Weights of a small image VQ-VAE.
Model: 9.84M parameters, encoder norm layernorm, encoder activation gelu, encoder num experts 32, encoder width 160, decoder widths [48, 48, 96, 192].
Rows from block 7 of the encoder of a small image VQ-VAE, named by matrix and row number. Rows with one number within an expert belong to one neuron, the router's apart. Each number is 128 + 24 x the weight over its row's rms, rounded and kept within 0 to 255. All counts start at 0. Numbers have three digits each. After the name is the row's rms in percent of the matrix's.
Before each expert's rows are labels from the 100 images, of 14848, where the router gives the expert most weight on average: "strongest on" is what is common among them; "colour at peak" is the nearest of a few named colours to the mean colour under the peak. Only what is clearly more common there than usual is listed. The data: microscope photos of single blood and bone marrow cells. In brackets: how many of the 100.
# router: router (encoder.blocks.7.mlp.router.weight, 32x160, trained with AdamW), inputs 80-159
# up: expert up (encoder.blocks.7.mlp.up, 32x80x160), inputs 80-159
# down: expert down (encoder.blocks.7.mlp.down, 32x160x80, transposed), outputs 80-159

# expert 24
strongest on: smear: peripheral blood (38)
colour at peak: pink (69)
router.24 071:149116135073136112109157136128156101132155128141155093131106098124149137118080121108125098096140134137122105163102144109113125148154104109147088158098156164107086137134130133170104094151144122144149086112087107110113130117139149115091162131
up.5 118:089102146137146125130161094117131160180135127140129190119167109100107134090102133136139138167163136130117135099101098124147072103198137160110144122113113118134141107121158111136084133109101096123118128155166141109138100140106093108136154124
down.5 111:131073147107131103134113115141168101164152077125122163119124152114170147143127124113137130094138128113163163155132098130160131125062147118165116135136107114138143133113096160124173129100160110142137113126117108139153120095158127131080123158
up.6 100:057105108117116122110116108118132146152189112133162166123114150083144121070112114119155152156137127112098115156102160112155127138115132121140122121147122118131146142136120067097138151119142158131103150160123135144092130146104100116152135097
down.6 094:103086157135153103154139171139123135153149115133149104110107139160139138134146083098145101162170102131124132097168107159109126143114145116149113105117141120095146108155095089134132098117137124169155148157120098155163122140114140147147147124
up.7 077:129148118094119110169121093107120121109128105102132117112131098165116096159119145108113164094142145138167162113123128115173142120174119125104129124135106062120161115131116149091128131117080135191119150149151115115155102168151102144165101152
down.7 088:121167183120152138147113146136173119097134139142124103146135114101124144116123088123093109146144115145144108139166109138157132129092139116131126171143151141132142149156124096151131138110174087114098119120121119149125144134136089181114101092
up.8 095:136109085137111145136117129140066137143105092131156137137143151126140130129120137151084108159154145097154081141136124137121115148131114145149165131192107118096113110147137145108105176151117123140093131078108142128142119134176126138128089141
down.8 094:139127144140130091134143136101108133106113101098097076107159164130115090189094140130108143130122116158167097124113100131139128127127138122112167160094117130128114139142113092141150165154118057135152109146115099102155143119154138128059155131
up.9 099:167110138115160133100156093163129157142122162098108151120109174113140126176160146150132117123116148127159133123133089131133089165112139125125167119145124144130172099151107076130137123120128162105117113156147095157094140173150046146130095127
down.9 100:099101150164088088129102165123155124118125183149098091138172119162128097124089118161148122107099169128146133093122125150137141119135107127161173134140138095130162143129151103092125127138127134128085083091157106108130111110131191120132128110
up.10 103:145119128132139123122132152148175112117133100124122140131137107127101116112153133158127119125115125090138132130071117121138111133106125129136118056117120140117142141100152152133162096121170146124134138149168123115129137104111143058132125101
down.10 102:146133144096159112100179112097120120105108099170160153121133098138130104107096148144167177178136094169128091145127139094119115067097098103128116118119121069143117130110119141139153122120132152145090146134129138199118084147117113157113139171
up.11 103:174114113113130098132121111143105201135115139125099146123114137134166112097122112172135154171144102106149131126089135095147073174154167125093157104123121129164127120179131088150121112100119105148131140136118116134094075104113105097109103115
down.11 097:110126100094141166122151132092103121104104131120136159121131162102092134095145134126152107093126155112136126159131156139124145098097148133194109157114163157115176161120107108119124127138155169098152121144124140069119119134133146072122174148
up.12 085:163128119107155185098131143119150170109153134160128099110096158125102126097101128166124094078102158153124065138094134118116124145119136163151133144126106102142130105118128114122103112101096103168110156070164139148113142167093133168132137135
down.12 094:120158111128122145108126096116075091105141111104111130146123136167115102144120133122138120170100123153096154133140112095134117156089159129093138106134141119123101137133135172119156125086135151094132127180088076088127105100166138175151176145

# expert 19
strongest on: cell type: artefact (26)
colour at peak: white (100)
router.19 091:100144156137165170102078155124141167120113164160146129131092168119125063136149111090130104137095166124139174125116068113127140131127144129127153138092108119116165107144166127141098119123069130140119142166136104119131144120110119109139132161
up.5 102:119084111115144124135100113133144150139081126128144110086153172148136114072148132134149083137099151135099123127096083143149139166091113127137144132102158110155142107153097126127143123105108122109105147121124143148103122139127113134165119119
down.5 097:158126155102134114117111092181153151116129084129108083123081144145107180147128131140118148152085154133138157118148111118075137124140116112095135110077139111122117126164155119098156135125106164105139142129148150104161157126131120118055166127
up.6 102:127158116140124133113148084119072148133102142098122112097129118127131120152161115146158122139133108117114144106140095154129151161125113104129159096157178121088171122145138125179079144080123137102134112119183129118136110136138102154082114142
down.6 093:149148119156151084163112135109187099126127159171118134095093104130135177107144130096081140116113150145107155123144158110118118104093111123128120143111128089094125102109126121088122118139086143158097164162123158157149125089127108132141136123
up.7 101:113105119102186137131137117165141154118129156143127121130141147109095113163084112146131155074122115130153101117121138157139106181119145119072116129089138091141133124150129100110107151167119129126120126084117094120113141162147165127085106132
down.7 129:140100159091153160069132161089088147140145113148100075111139107139105156150105134119085129148134147095074135143148119141090151146118143085123144127153127071105120147175151122095143131123176147115108159142132129124091127129160119118113112144
up.8 085:107133128112122103124138151085130067137101087154147093102126119142124138153126102133174116102113166129085114157104137105120153150101135099149112130131142144162114165167157154092145138120167134147094131126127153079152098118166129132133125097
down.8 108:122169178141117118153139117106152127162121120138124130154108159122179120140152106093112087127124110178156124150089111153142148124146141083149193135079070156127154132119136136119134131124098115139156136134130119128148139134107124127150121130
up.9 106:164159119109102174137121142075097087151165128114126133123132120114122135090133146142124157133109074137089110116115143128145136121169109094115190118136150157167121160101151169165110121100125136120159137135138133129120096097122101124104103140
down.9 111:161110138126136138087108131103107135153139045118129109100133140123195167146141135125128128123153154113113161141139130103097133138091138153161101144155099101120130154143141142083190125150102100136144098151150156157153134126097131172120144088
up.10 105:149101100105155116140113095155101114130084128125112112161154141152129137094117130134153121127121116114131129098111147106138147100134096123124129151121142143130148108142105118205122093169134088107149177100114121149169096116110140128183164127
down.10 097:131136154122112156127125137151113126138141094138138140142120104121117131128169156137119126122137135115154110159137099167099123145073059103118128176083142120134169173122113136172136129121128115126168096082160133109114107111189092092176138155
up.11 095:090186176140134133128102141161110150107098170102177110141164157127132138132116154091140104144096150108101144116129108107126118108137157110104102124135118150074153100125115103130136079127058093124082157136162120091108144150108118127169136121
down.11 096:106130119128137140123172119140138111127147135091101128101053132117109118109093146121146157106142135146167165140082126126112105122154147124163137107136168138143136117149154138159153144129121116171182125117146090116146090148160092147096140106
up.12 101:105142141146151131118133126153120130103131105063128124117142127143145123168144082106169158141096140087161146121132099115133091150110161166137118125118137120095112123161110115094131142172143172119111143100122106148152148129119084131148123117
down.12 102:141078105117109128106093099127127123175173166095113113125078135142057151144089132130145142110160195125143138107123170144158126165142172138125146142132153120130101141148143125086125084098109102071102107144089123141114144111150144118168141129

# expert 25
strongest on: cell type: erythroblast (35)
colour at peak: grey (100)
router.25 117:119103105123116139128158128141098183117122123132110172154155109103094144148134140168109142140154108088149111141157119140142098093080161169140144115125103117146181105108128084127160132098119117126104159108152161185100119116115124110164116112
up.5 105:100148111143126090161158169149085127120100120138142143131140170159136143154135127108095097133153182124151154089091126137085157160166131135132090132115089107124127148153139167130104095104149132107136111097159142148124134113136076191172111123
down.5 091:119158126121122197144102141103108146144138122104141120132077166140120092117138126145111132175105114107078113128131152082106142139107115111130168138082122102134124116092116133110118120166136104151123156130148163126171115109094131122132124108
up.6 092:102119129130141110121150174139122127122101145150173136170131108127134140105153144155130167153120144120101108140111123085088145120124105139128148122100116150137122088081158146092131099147155148130124070127102083122151132122144095115137109117
down.6 089:138139146174094164118145141111119149128112095086132139124069082155132103137137120163145116139157152120145137170193105146161105121149141092162109145112163126138102132163132129158157118130155094145136137063107116104102121147122125144151106139
up.7 113:106141136174133125122146132156151135157082156124127096133113148163110109149116153140194133123172112116161109108152127141124165117133128130123084117092170114092143123155142141155133128139110074111126167078150118089167136113144099108109129140
down.7 096:152121082148144142085122153113157117157154105100131117141132141142125146161105124154168131120139124107125152127110114114159147145127096157141167150122116106123108101083111133060079165184121130101108150111126139143165144159081124132119138097
up.8 087:123104142091111116109155084146128113140173140157103130110154127138083159133125110127148133132146138107144155072166126127122125174113108138120106115161117121139161163064130124133128086126126110138090095160183155167097102110150117122118158118
down.8 089:116145131142147113131085091112112146142130092112140177158128106145178120169113151129133115100106107110103123114097140104135090090067109115107149116121104114091111164115149148166081096176131146118165142135142130127116145093098085102115145167
up.9 109:155142124136144095147125150150141086111194110142145152089074115125132119143113119125072102126086067144127119132150154165146122148101104103145163157154129164096096107157097107123137160130087164148129105133131183091144143146122126122126108084
down.9 104:115135113112162115128112085132074178115109127088087180141146119131142135129151115138116150115158118119164098152067129114092153126171147188149132135085085146144121119126099142124146130123161142077125072121138089132160100104141150088142108116
up.10 097:142133116123112157096178136098096122145143122107134141159139127160123125112116151124137138150149159102117153159147119128110096123154114090151142130129139116113181140156156113130126112094093120079094100103109157126114119087139137107180123089
down.10 091:085172155109161147162117136100147108152113133112121116145118149126144117105156132108112114116116108114112140135072109160135160153095105123153136134095150152123092095125092177136130127145171122097110114141138121110154121165149094070107148138
up.11 108:130130140102099109120178178160108066150120123073136097073156131124148110130163093132134166135100160124138093133102135151110144122141086087118138098139163100166112086117136126088155078144142132111133159143131127142121161130114169117168127134
down.11 100:145091164114112170128134082099119170124146112171131132149090130154130151129129138112129115171131106082126082122129137080117141123150097153133160112104103134131114147108108128143089142138144099123137153134161159148156081097147099099163110131
up.12 102:139112104122103116125142115127124063148112124108130081127117132124109093146101113121125124120108131125113142166164135188140098143157145102143118125136186122138150122114144105107127115171140134096135129125094148111117141145125149124197149108
down.12 094:096121135124154117107106140136113148114110116172197127137131147115121124090175138122103129131097136102130134082123152107129168158113132157140138140100086128126128182126151162132145165093141118117123134134089147136090138162169112154121104151

# expert 8
strongest on: smear: peripheral blood (99)
colour at peak: pink (98)
router.8 124:130106144122110109134100124124109193127149109144077123095135149138139127148139146120170147158135143083156156119191099143119121109114116149131144102130104088135155130099116091140114148063125144139119139151176158174138082100091083133115081146
up.5 097:158112097138107136127122101133114179120185111121131126106157142154130140140156152126127114182085162123116136110170126170136150120145134127134110081079131118138104115095160149122142114102097115125079095138119143152120131112140085140134135114
down.5 091:139097155130134108093105106128138114159110154162175116131113134126121134098125180157086132122186103153118106140109164172132099172116126146127130188123161138168130145162083102121129123149133121115148090126119121126137114102136111107132142120
up.6 096:081153146112185134124126115128110127105135080097134109127147159128110136101164149129103129110071154161109116098140151121150164163130120091144127135111127175122132120128148117084130143183128147153135148151114109126175126137094081131109183123
down.6 117:141133137116106071135146165109190146109101137111143133149054111149174106125138107161099107142143135113132138128133102141121139108135115159140139106151149130105175135097148107141127131120124116135132116109101107118081161103105115173105117136
up.7 101:142166118162086134141106146124125117095150129112149117099098169119161104111149138131141122103141102114109110140092109126128143127107090084114117145119166097148163126115131114089193126104149193129108104135146109161119107122125155132144150099
down.7 087:110110118133079117128114162126144109136095109172140151106156108118121131156103123149159120124087149131142088136096138125159127138162116158099103118156154162158116141119137141098089110148110099121125125141172127154167108144132105080165060141
up.8 102:103134144162089079136143092143161167119150143144133101171092130111126132170110114139095124159094148072151129150175108135133135110083115112153112175173102161120128172143122091146129121098103121125154156124128101081164138134113118142136137090
down.8 088:133138137090133095121071137135142094097126110100083126135135139158094096117098139139123147142158136126151116124141120118116136102114109130151145085095134133121070108152097122110161150143148145127129131127117098142162139131107114127128147120
up.9 099:144161138052123126117100165122128168117107166092143121127154151134116131072132136134111152114164123152103125098169132137145139130120175101132159106137134121140145111143152145114136138121105172150147163201116157144084086142119117146080088166
down.9 088:101086141147169173141175137091118098109138148166092141141170104108123117129137140105100093125178135128114109126147144121108140112131088134131136168138101168158135136118110184092107118068145135103137109118119096095096132098119104142144127145
up.10 103:136173118147091108154108171139124083106105126172142134133132121124150118145115115132102122123142113137127130105098176159113130128134113117119095136139143138126112110102120150109089119181108171149157107132087103138108093146158146167130130106
down.10 106:105181107155056153171102137132146096142100076096120155134075112144126096118079107127127158122130135127108135112135122119125170133123139141106132105154139130126152119110133159148145137107101163119169156149156152164136136112116109106131132109
up.11 091:144140136083130125123131108146120109132122120128092138128098141127162149138150149147167101093124128109140161148117135136127094104122125096082116105122129076127130124107101148156188146088125098148089098152127151143091101137121156150115060144
down.11 078:134103099158112140100118102122090152119140177149127146127149117125140140138158094124109127179151111174145098124163121119158130155100117143092118093092111102139142099112143125135101088166146155134154122143196118131116101120078122141102149128
up.12 118:135134157105107134118118080157114135145143109108185117121110083134152128136104127131128100124104128154129067131133102134122127128128105118181088114140186145145197121106101073131131097137169123127127129112116159096098140151143155150132161090
down.12 097:126117128121111182151138148103167137132093122129098136112100163141111138118160154107158123140150177092141161091088110130156118093129114164114159088076117127116132132117131168137094111078110132143131178110141144113159106167148127106115137121