config.toml
downsampling_factor = 8
encoder_arch = "vit"
encoder_experts_per_token = 1
encoder_shared_expert = false
decoder_block = "bottleneck"
decoder_upsampling = "nearest_conv"
batch_size = 256
adamw_weight_decay_other_params = 0.05
Rows from block 7 of the encoder of a small image VQ-VAE, named by matrix and row number. Rows with one number within an expert belong to one neuron, the router's apart. Each number is 128 + 24 x the weight over its row's rms, rounded and kept within 0 to 255. All counts start at 0. Numbers have three digits each.
After each expert's rows are labels from the 100 images, of 14848, where the router gives the expert most weight on average: "responds to" is what is common among them. Only what is clearly more common there than usual is listed. The data: microscope photos of single blood and bone marrow cells.
# router: router (encoder.blocks.7.mlp.router.weight, 32x160, trained with AdamW), inputs 0-79
# up: expert up (encoder.blocks.7.mlp.up, 32x80x160), inputs 0-79
# down: expert down (encoder.blocks.7.mlp.down, 32x160x80, transposed), outputs 0-79

# expert 17
router.17:095157108144094138146084112146135162132120114114149144130106105103108101147113079108111119165178102158126143169163106166111101148120131126088107106136146145113136150092137104130102133098072113090109097114142158135149132100133096085078145155
up.0:131094142123134145110119091119122098135122142149137136139120136112149139159161132137118100143100162139134100171129131115114114139137148125115209154111110148109093127124160140159130139150124134162151139129166146123129090117115138121108128112
down.0:149118108134128127146134119170170093132119127132140105186116116087118126126118124138140162144142139057088094133143164084140180164121130108126155127160170154151104131116116105125128131135145112121125134161101140144149119066194170095119160122
up.1:171162146115112100121158139107151174125149107128089122129114094130135079102121121158115162143121125128146142102166147165108149136136136112133077170094133157122118103156130104114146136110152134115138144125090115112129102110106103134111178138
down.1:152099153141153148101128131138135135152105132162134129087161154160063136140117101162093162109150107149157150119114166155126132109126136116174118126110109136150159097120131146047093120124121130148135106123128172136123103177126107154171099129
up.2:125156112126135131129098128159102125137139123126123169139110112108142123113156131154141126122132130150157085131174162103104173101140141129191132135120091114119106079169143135145155110138127093124140132122133113098146140136169127124118151114
down.2:180110098106124152152172165113107120136111180162129109139127120137161124103122139168123115118079153140125168112148091141149116101130141101093122149119129183152122121145097099123161113134145129110111115098116171146141124150127163136089068113
up.3:136152117088120139165152121157140158141104133108119122121135111077164130129157108134097169132104146131144113173139145102161085158163133079124121078125116143140115090137131160131113148158130060151116159137130128166136153147159181118148080126
down.3:139119151101163110128093163108141122150196130188091113125140108109100124139091168134122098169164107146120098126108144103125150093127136138128129178161152086090088145123128170132142109096095155079099126154126121149160153182092130136114119138
responds to: cell type: artefact

# expert 24
router.24:101147107149085158155102093135110131112126107141168141120094144096116114112095099089106114170174108153121151172170126149099100128103114156089100098127158142125122148107119111111099126116099114097114093116142156112152128092122094104076146140
up.0:098117133121137116157122083121132151130102124104136132068142100103110112084103109137111140128099141124118140121161103146145143144138139136151084153097115139117125109116139179060164112161176116145136150128135109142143191133131181131131120119
down.0:152147094121189073125161127120145124162123160156134116174100122149096156182127154124126152146138157086136170132124104090128098090131118127125128151109152154144100102137206089133158151151109139139129145153096117068111117118120155140143116121
up.1:147094123135154068158112126125101084130153141139064131134150123144152127128132124091115101110120143135125172165125132127134110091205121150122123175132128144148128162124132106157162126134132142131142133128132139139083115109115161127124121087
down.1:142156167116126139130138159095116144195088132110147128063112129130134160112110133111112147129144133148122124146115117150114099102113100116170138140118101131114160093133124173125105147145143087139129081155144127133133076120108150145130136101
up.2:179128121159128131139154125134147138129120155115148102093109127137099140141181115103135138151073080086104175117105095160164158121156104138146113113085146127168129148154120113137138140130133137162131121162139148083126105113139113154128119164
down.2:124106138177163133118101100129112139122102138149126167142132092181122127158129182176125182132130095146149113135130202112146124097159096134124137144151152128097106157135142126090098115124138124134121104137087107150135143138150122093100101152
up.3:101118129119160136136095155159146146127089135139180083120116120115157136138140170151119125132132188081159132154120127150170154131119076118181126131124133140150140131115143156134100140124171136113084121137136142128128135152140149137133141127
down.3:098132101159144089134121133114128137102113103163128130109129132159107103101117140123127114119122139110131134134139082100136112150154135105122116135127101142105162110144203065116111165151094142103135145107133165135123141105132134089144096146
responds to: smear: peripheral blood

# expert 4
router.4:115146137115184116144176094091142150152156155118125106139148129152135150119125166099160130082084160094133126142089133101115148116128127122154109152168101120152159122142098163138137142116126130100140133119143137133092143122111131146137109107
up.0:125089149108094108152142133145129088153158108179128145116151107134125081140135112111068147116122130187158105106087167119142145101079099095163140077098134166124154137135147125139121130127156106124127152183129104120105112146135122119125125126
down.0:140168122133107160124137101157113100128108143117134119144167152111160130121142161113143150117115147134107118113075125129108107142114154135115112133125129073183112101106114089062126179124153125126144142120129126127097152133134106170153185128
up.1:149104145104124110117089100186105115107130140132144125117129170158176181140130140139120104149108139122122120149141081102120126142111147126135138153117135098177144122097160155178123150164082122143127161121151085156134081117149100128140041104
down.1:163143101101149104074150133117136136151100142129096136135114085105144127158131079145105088161159168085165125115123121131166156150158103129133110129123172110104112155131131158079138148104101136084141088094161115123114098126110116155130121160
up.2:130123089177140125161127133138154127156116128094107112101156101151149109128132146157124109166105117117112139164090160119155158177106124133125094101132129136104150099102137140123135106110134099068105126164111127120130135142130159114116112166
down.2:135070162084134084133114134139138165118152128159129091144093120117098167134103107135118116109141128167118155141103115124126126152167132127100167163117109114177140163132126155130151163121118130155114138161133198100124082127132115119152098137
up.3:157154119148153147110081168119114139120086117134118148106121122105134135107133126131163155119135108132107166085153102149142106112112134100077177155158094119134123139096153136125110125132127143081170156101109120172127125146110147115073139119
down.3:147105147157166106132102098121162072132127129137112114168153137154118130147142089105132151143076096122169116150162161138062156132149138131139084099138123121193160110128095104143145107107148159135183156130135123129133157157079111092119148105
responds to: smear: peripheral blood

# expert 25
router.25:146125120052171151122159169108103133110130154131101091140133131170124144112143148140145121079097130092118113127122151107126149111149164112130130158157064109143142097155107146116113138154121135164120130163112104114119122113109136166146101136
up.0:166157149102143071090145132101115129074185104144098158076123133098094131126125123157191137122136136159135112136148132177104137122119119113131182149138121136109095116125133123144100115106144117110119130131131130178150133087106113140096121131
down.0:174089190120090206122104114135120127108158159129117135155116101165124141104101147133077132138130147117099104104139120123140140136141149149101168134065125126137162119168182120121096117140121152133101108153096143130146123186131151189138094146
up.1:149122171132157153130158073131154126106093113119157202127120107139117173118116131132131107100134133132136117098102144123086129138097184105117119102152118115090145132106148118149104119146142123176123124141195127164148109169113110121096076138
down.1:135092131098107137113040165128154131126104134109110119149132123098110079168171143139129152111118116132161071180114163103117159114145100131158141120109147128128134107136145113095127131141121143116126184109106124109115129164159132099153147166
up.2:136096118126154088149133132124176115158091150146130119142107108132135117123124145086082067141115126130121134165094108095167122079122122076126117126162172093171152112126129132150132114147108102119134119128164169120093109121139124152137098152
down.2:110102092120120116106127124126114151139159126129165120153134154140153144128165194143145119103130177151096117111107124114108109140117108145098100156118113113119117110140126145152159170139169126128137125117116062113122113127146126122075147142
up.3:090141143128124168123109136121170117085114137109135108101155112128176130177155135087137136132141148121141148112179093142113122129109137118093139144110155113129158090138149116113128157101122136110130155133148141151114130111161134093132140151
down.3:166144112099154108081074145153061140120156110161147122176149073121107142136111150146103077133071147151150124108117146146144134123121098094137128147139122108098127097148094130158146125150130125136167132124105134128102157151155153179086128104
responds to: cell type: erythroblast

# expert 31
router.31:177101155094154083111143125147113098125125146116115127124185138136153159137127126144124155109086151089127102154112103107158125140137095138142135115127137118155131092119135144143150124142121144129143166127142113146116136089118174162144115090
up.0:105122100127132136131106119149102124138167159169128133158138136113107102125111119097105120096103179130129125110083113121122148112132104121117063109112159084130128118155136136093167169104162124076108127116151141149149149098127147097120146161
down.0:138157138110134118147129110133147111134134046136085126139143112129137153143135123113124128143137096120129139127148132115140146103154130124184179129161089129152132131134144158108079129131111122145138100119085111100105085164125099155138118107
up.1:125089119163115159145160091085121140146123132125127146158169095143108152112162131159152129143129115112106163096132116092157107077133165115118115147135083089093131102137179109111141140109145091158115162128128149126138118104141101141155119113
down.1:134165131082173114153116145104083141109123165126124171142124102094102164139145136109101149089087137124166146099126149152196125118149099138129081148136097139153127132103171116142114121078156117126120088156094146140123138132177163108112132094
up.2:154122123157186136139083130135118117090120127136112099160122094102099160153140148125141102149167114077123177138125151117148135118092133114108134141133144160128145123094121109141143123097111116121170137123151141143126186125086129118124175154
down.2:131170122110136139106152155104079091109118117141171135127105155109117139119154158147130104116149122120110171139157127158133135141179109162079134114169141129121113134058086161128129134148130112096144161121100137144150107129066191130106096141
up.3:142131118096162171113122152150136138081142124116139133139140167171137140117147115102106104129163129120108169148109095171181113148129098138125150101146109145140113080165128105136088132106107072170094125131163141158096088092122163122096131171
down.3:111128109119108116123143140135124114115139137131136091131107118111156144141118135155144123121111163060152149045140112148135136125164150133140140151136149109169106124092147131108165137105106152112159189125126139173121118151130140108134139116
responds to: cell type: artefact

# expert 13
router.13:117167088173086143142103093148142142116124106149148137118095132080112112111101085092106147167174087155126125162162117137118083120114112139088109095143150139121135144101140107121130103117100100078118118120148154134154133097107092122094135152
up.0:117110155088104169123116136095142115150149134086107086103110149154149128148132141114163143114152088118125156104099084132117149169104136143157103136158126130109110079129139145111107153118146111112076132139143123116125108169164127155141126135
down.0:138144128106082122137168122156177160136142125083148128120125088117129161126133084163103087128137155123142118148190110142167173122139125109113111096102110140108127097124116158151090152149102135150138139135138151151100112084184114104138141116
up.1:125142168125163098119103141124123094123149126124137131122148129152112168159115143142111090147119140126145134077073161096159139146123141096126120161111182127134096097102136138079125161155129174096130117123132118107118129119130126091155155124
down.1:158146100104099169138150139124135105109138116101128094120073121132189132132131114142143161130110146141088117132149123136136143123129121138091144106122094126147102149123098071078164103105130090126106170120122133153101104129166135126095181184
up.2:138119072088094102107158112119151144106124153093142118151114130138152144149134145156083103126117177108151136103159159140171125164139100120141087109168127153080110105173134130145124096105153083149139155137137141149115132133151111149128115131
down.2:107128090154159127149107144108111093121134065140132144114168116131128155128127127108165096138102092154109136107100116113132160128113121105173100145167137123087119143114159117139058149124151087094124127125107111161159109123128132143131151142
up.3:128094106146143123178120126116144117138104108097176110076116098145141148157136158127156160144106103095120145131140140111137154150135109120173106103092120107145099140140117176122099154124153092106091104119136159128124102105118146132124106142
down.3:160149199104098150157123065150139111180139140138076096137175134150129079119112127167113117098157115126135114143094137142117129090117110097172135131106100122139148074147191158130128171159133146102158130143105125133109133097135121120139078119
responds to: cell type: lymphocyte

# expert 16
router.16:130145107155084152159096094149118167124128110133172136111103129088124105111090097108114124159171104169124137155173139172103099121106127142064093112148159134132147147096147101118115108112108118101119111122149160141146134105130102097086143132
up.0:166157119116123128120130089113127155118093099142100166162143134146127132098107094159159114114125094140144166148152148081122108128125137139139086137144150140157113113143151154153084142142185124102102106108134120155139161116125128126161125084
down.0:136165148165148093117134177141151088132125112146130102139095098092098119125143125129094139145124129184125097097117128130153118127147123137126165111123082175109109161135161117139111168107114116138156110129120111154108139121125120113125102163
up.1:171113110155200155168125104136097124088173130123115098127135131127133126120162103180158116133147117120114119181151178121124125140115156116127108126173126129133120097169134125151126145145115100102139109099141072142137095122122107113101112134
down.1:111155130124172094141122132130125090148111085137118094106149138102106130125110155112134089113134163114140123134112139102084105106171150165132123172086146127144140090114123164108157199104106133106144114087115183136097153160147125188122127155
up.2:125120135131141099103151108102112141130120105144141118120107148123107152121119116111106129139168075162173071104129091094125104126107139099094152184154164134078170099114110111138074127172147145147137111113084149108119124181157116150157161113
down.2:130112158142125109112101169167107158102149151089127108151130163108145099124095110137129144126100128123150133095140163173109099168134143161100134126109152079125130213071164167099147127147116156142145122119147139163120126111127143138128136134
up.3:084180092115125093136184088118126124142051113129154163120124136137134118116148157103155159102110133108157156134138130094125123159115126120111135151159128121119107101132110074119105166159098147104140091089124123160107153156151111177123127078
down.3:123119092130140115113132083106120133149119106119130098162087151140164133158118134113152139155131121145136088117141100124123147066137111143137148094162137179138103144171126128128123111159165122125095094132138126093123095166119139120156164146
responds to: cell type: artefact

# expert 19
router.19:145092122078121159143128127116165120147124111131116140156124159129107125147161114110144167163131098103110115092124119097135165181124159152119140129129117135114142134108119118088101165175172144156124117138081108161095103093124131109129108146
up.0:106106124159128115134122171163134122109139161100069141113142116100123119145113146139154152141103131105140145094172122142129152128133149142134156096097091122162083108150152146128147135097134133147115124153151138132129096093131090114144091122
down.0:113112119133124146142120110130113106124126172102099139121138147130118178109118131125106160079118162116121112160074107099071143179070142134148127152096106097131159151130130111141108139132128125101139111108142087079165111109127183122118154142
up.1:111130167149166146132147063125150130129164145139072160133108131139125100115113108135172137122103107140118163143120134100133124144138150106112126111096164106118143101113120190078168160143087133125121113119104147125109175133113153092120126112
down.1:097123136092097092146156141119136133119140143145171160121114116152094155143136152113142167094141137152141121132106157129114127130124094116154110118109138117124145188128082079118117081113145141114180117128109106139091143136142123121123120127
up.2:134132205142168130121151124113115131129147125172138098159103115129099131108124157129134103132136130139100131097089163141085141086152104154144103104115106132080125178162147090118137083110116133149129107143112136105103111184116143078103098128
down.2:084124117128106179128145123103123130158172135154109122096139116143175080135139112106134089134100109106122129132153125111094179128136141120138110145159126126122157126113142124142125139166159135110131155131152103125117123106133120083161192145
up.3:085190143141116093108091097127135162164151145143127132126095160155114100100095127085056118136152111119136119122112141136087144084128095088149124121101123147123124161111142156111140136125127103081109127136100126151149106143111145105117137100
down.3:131128178151087132105144100101164122107146104135169150118134149119134130114174111144139149142143148106122128101124139166131163107117165109118148118179148139098110125111097119115126158164100136129135097123142110091138128123135151107114128137
responds to: cell type: artefact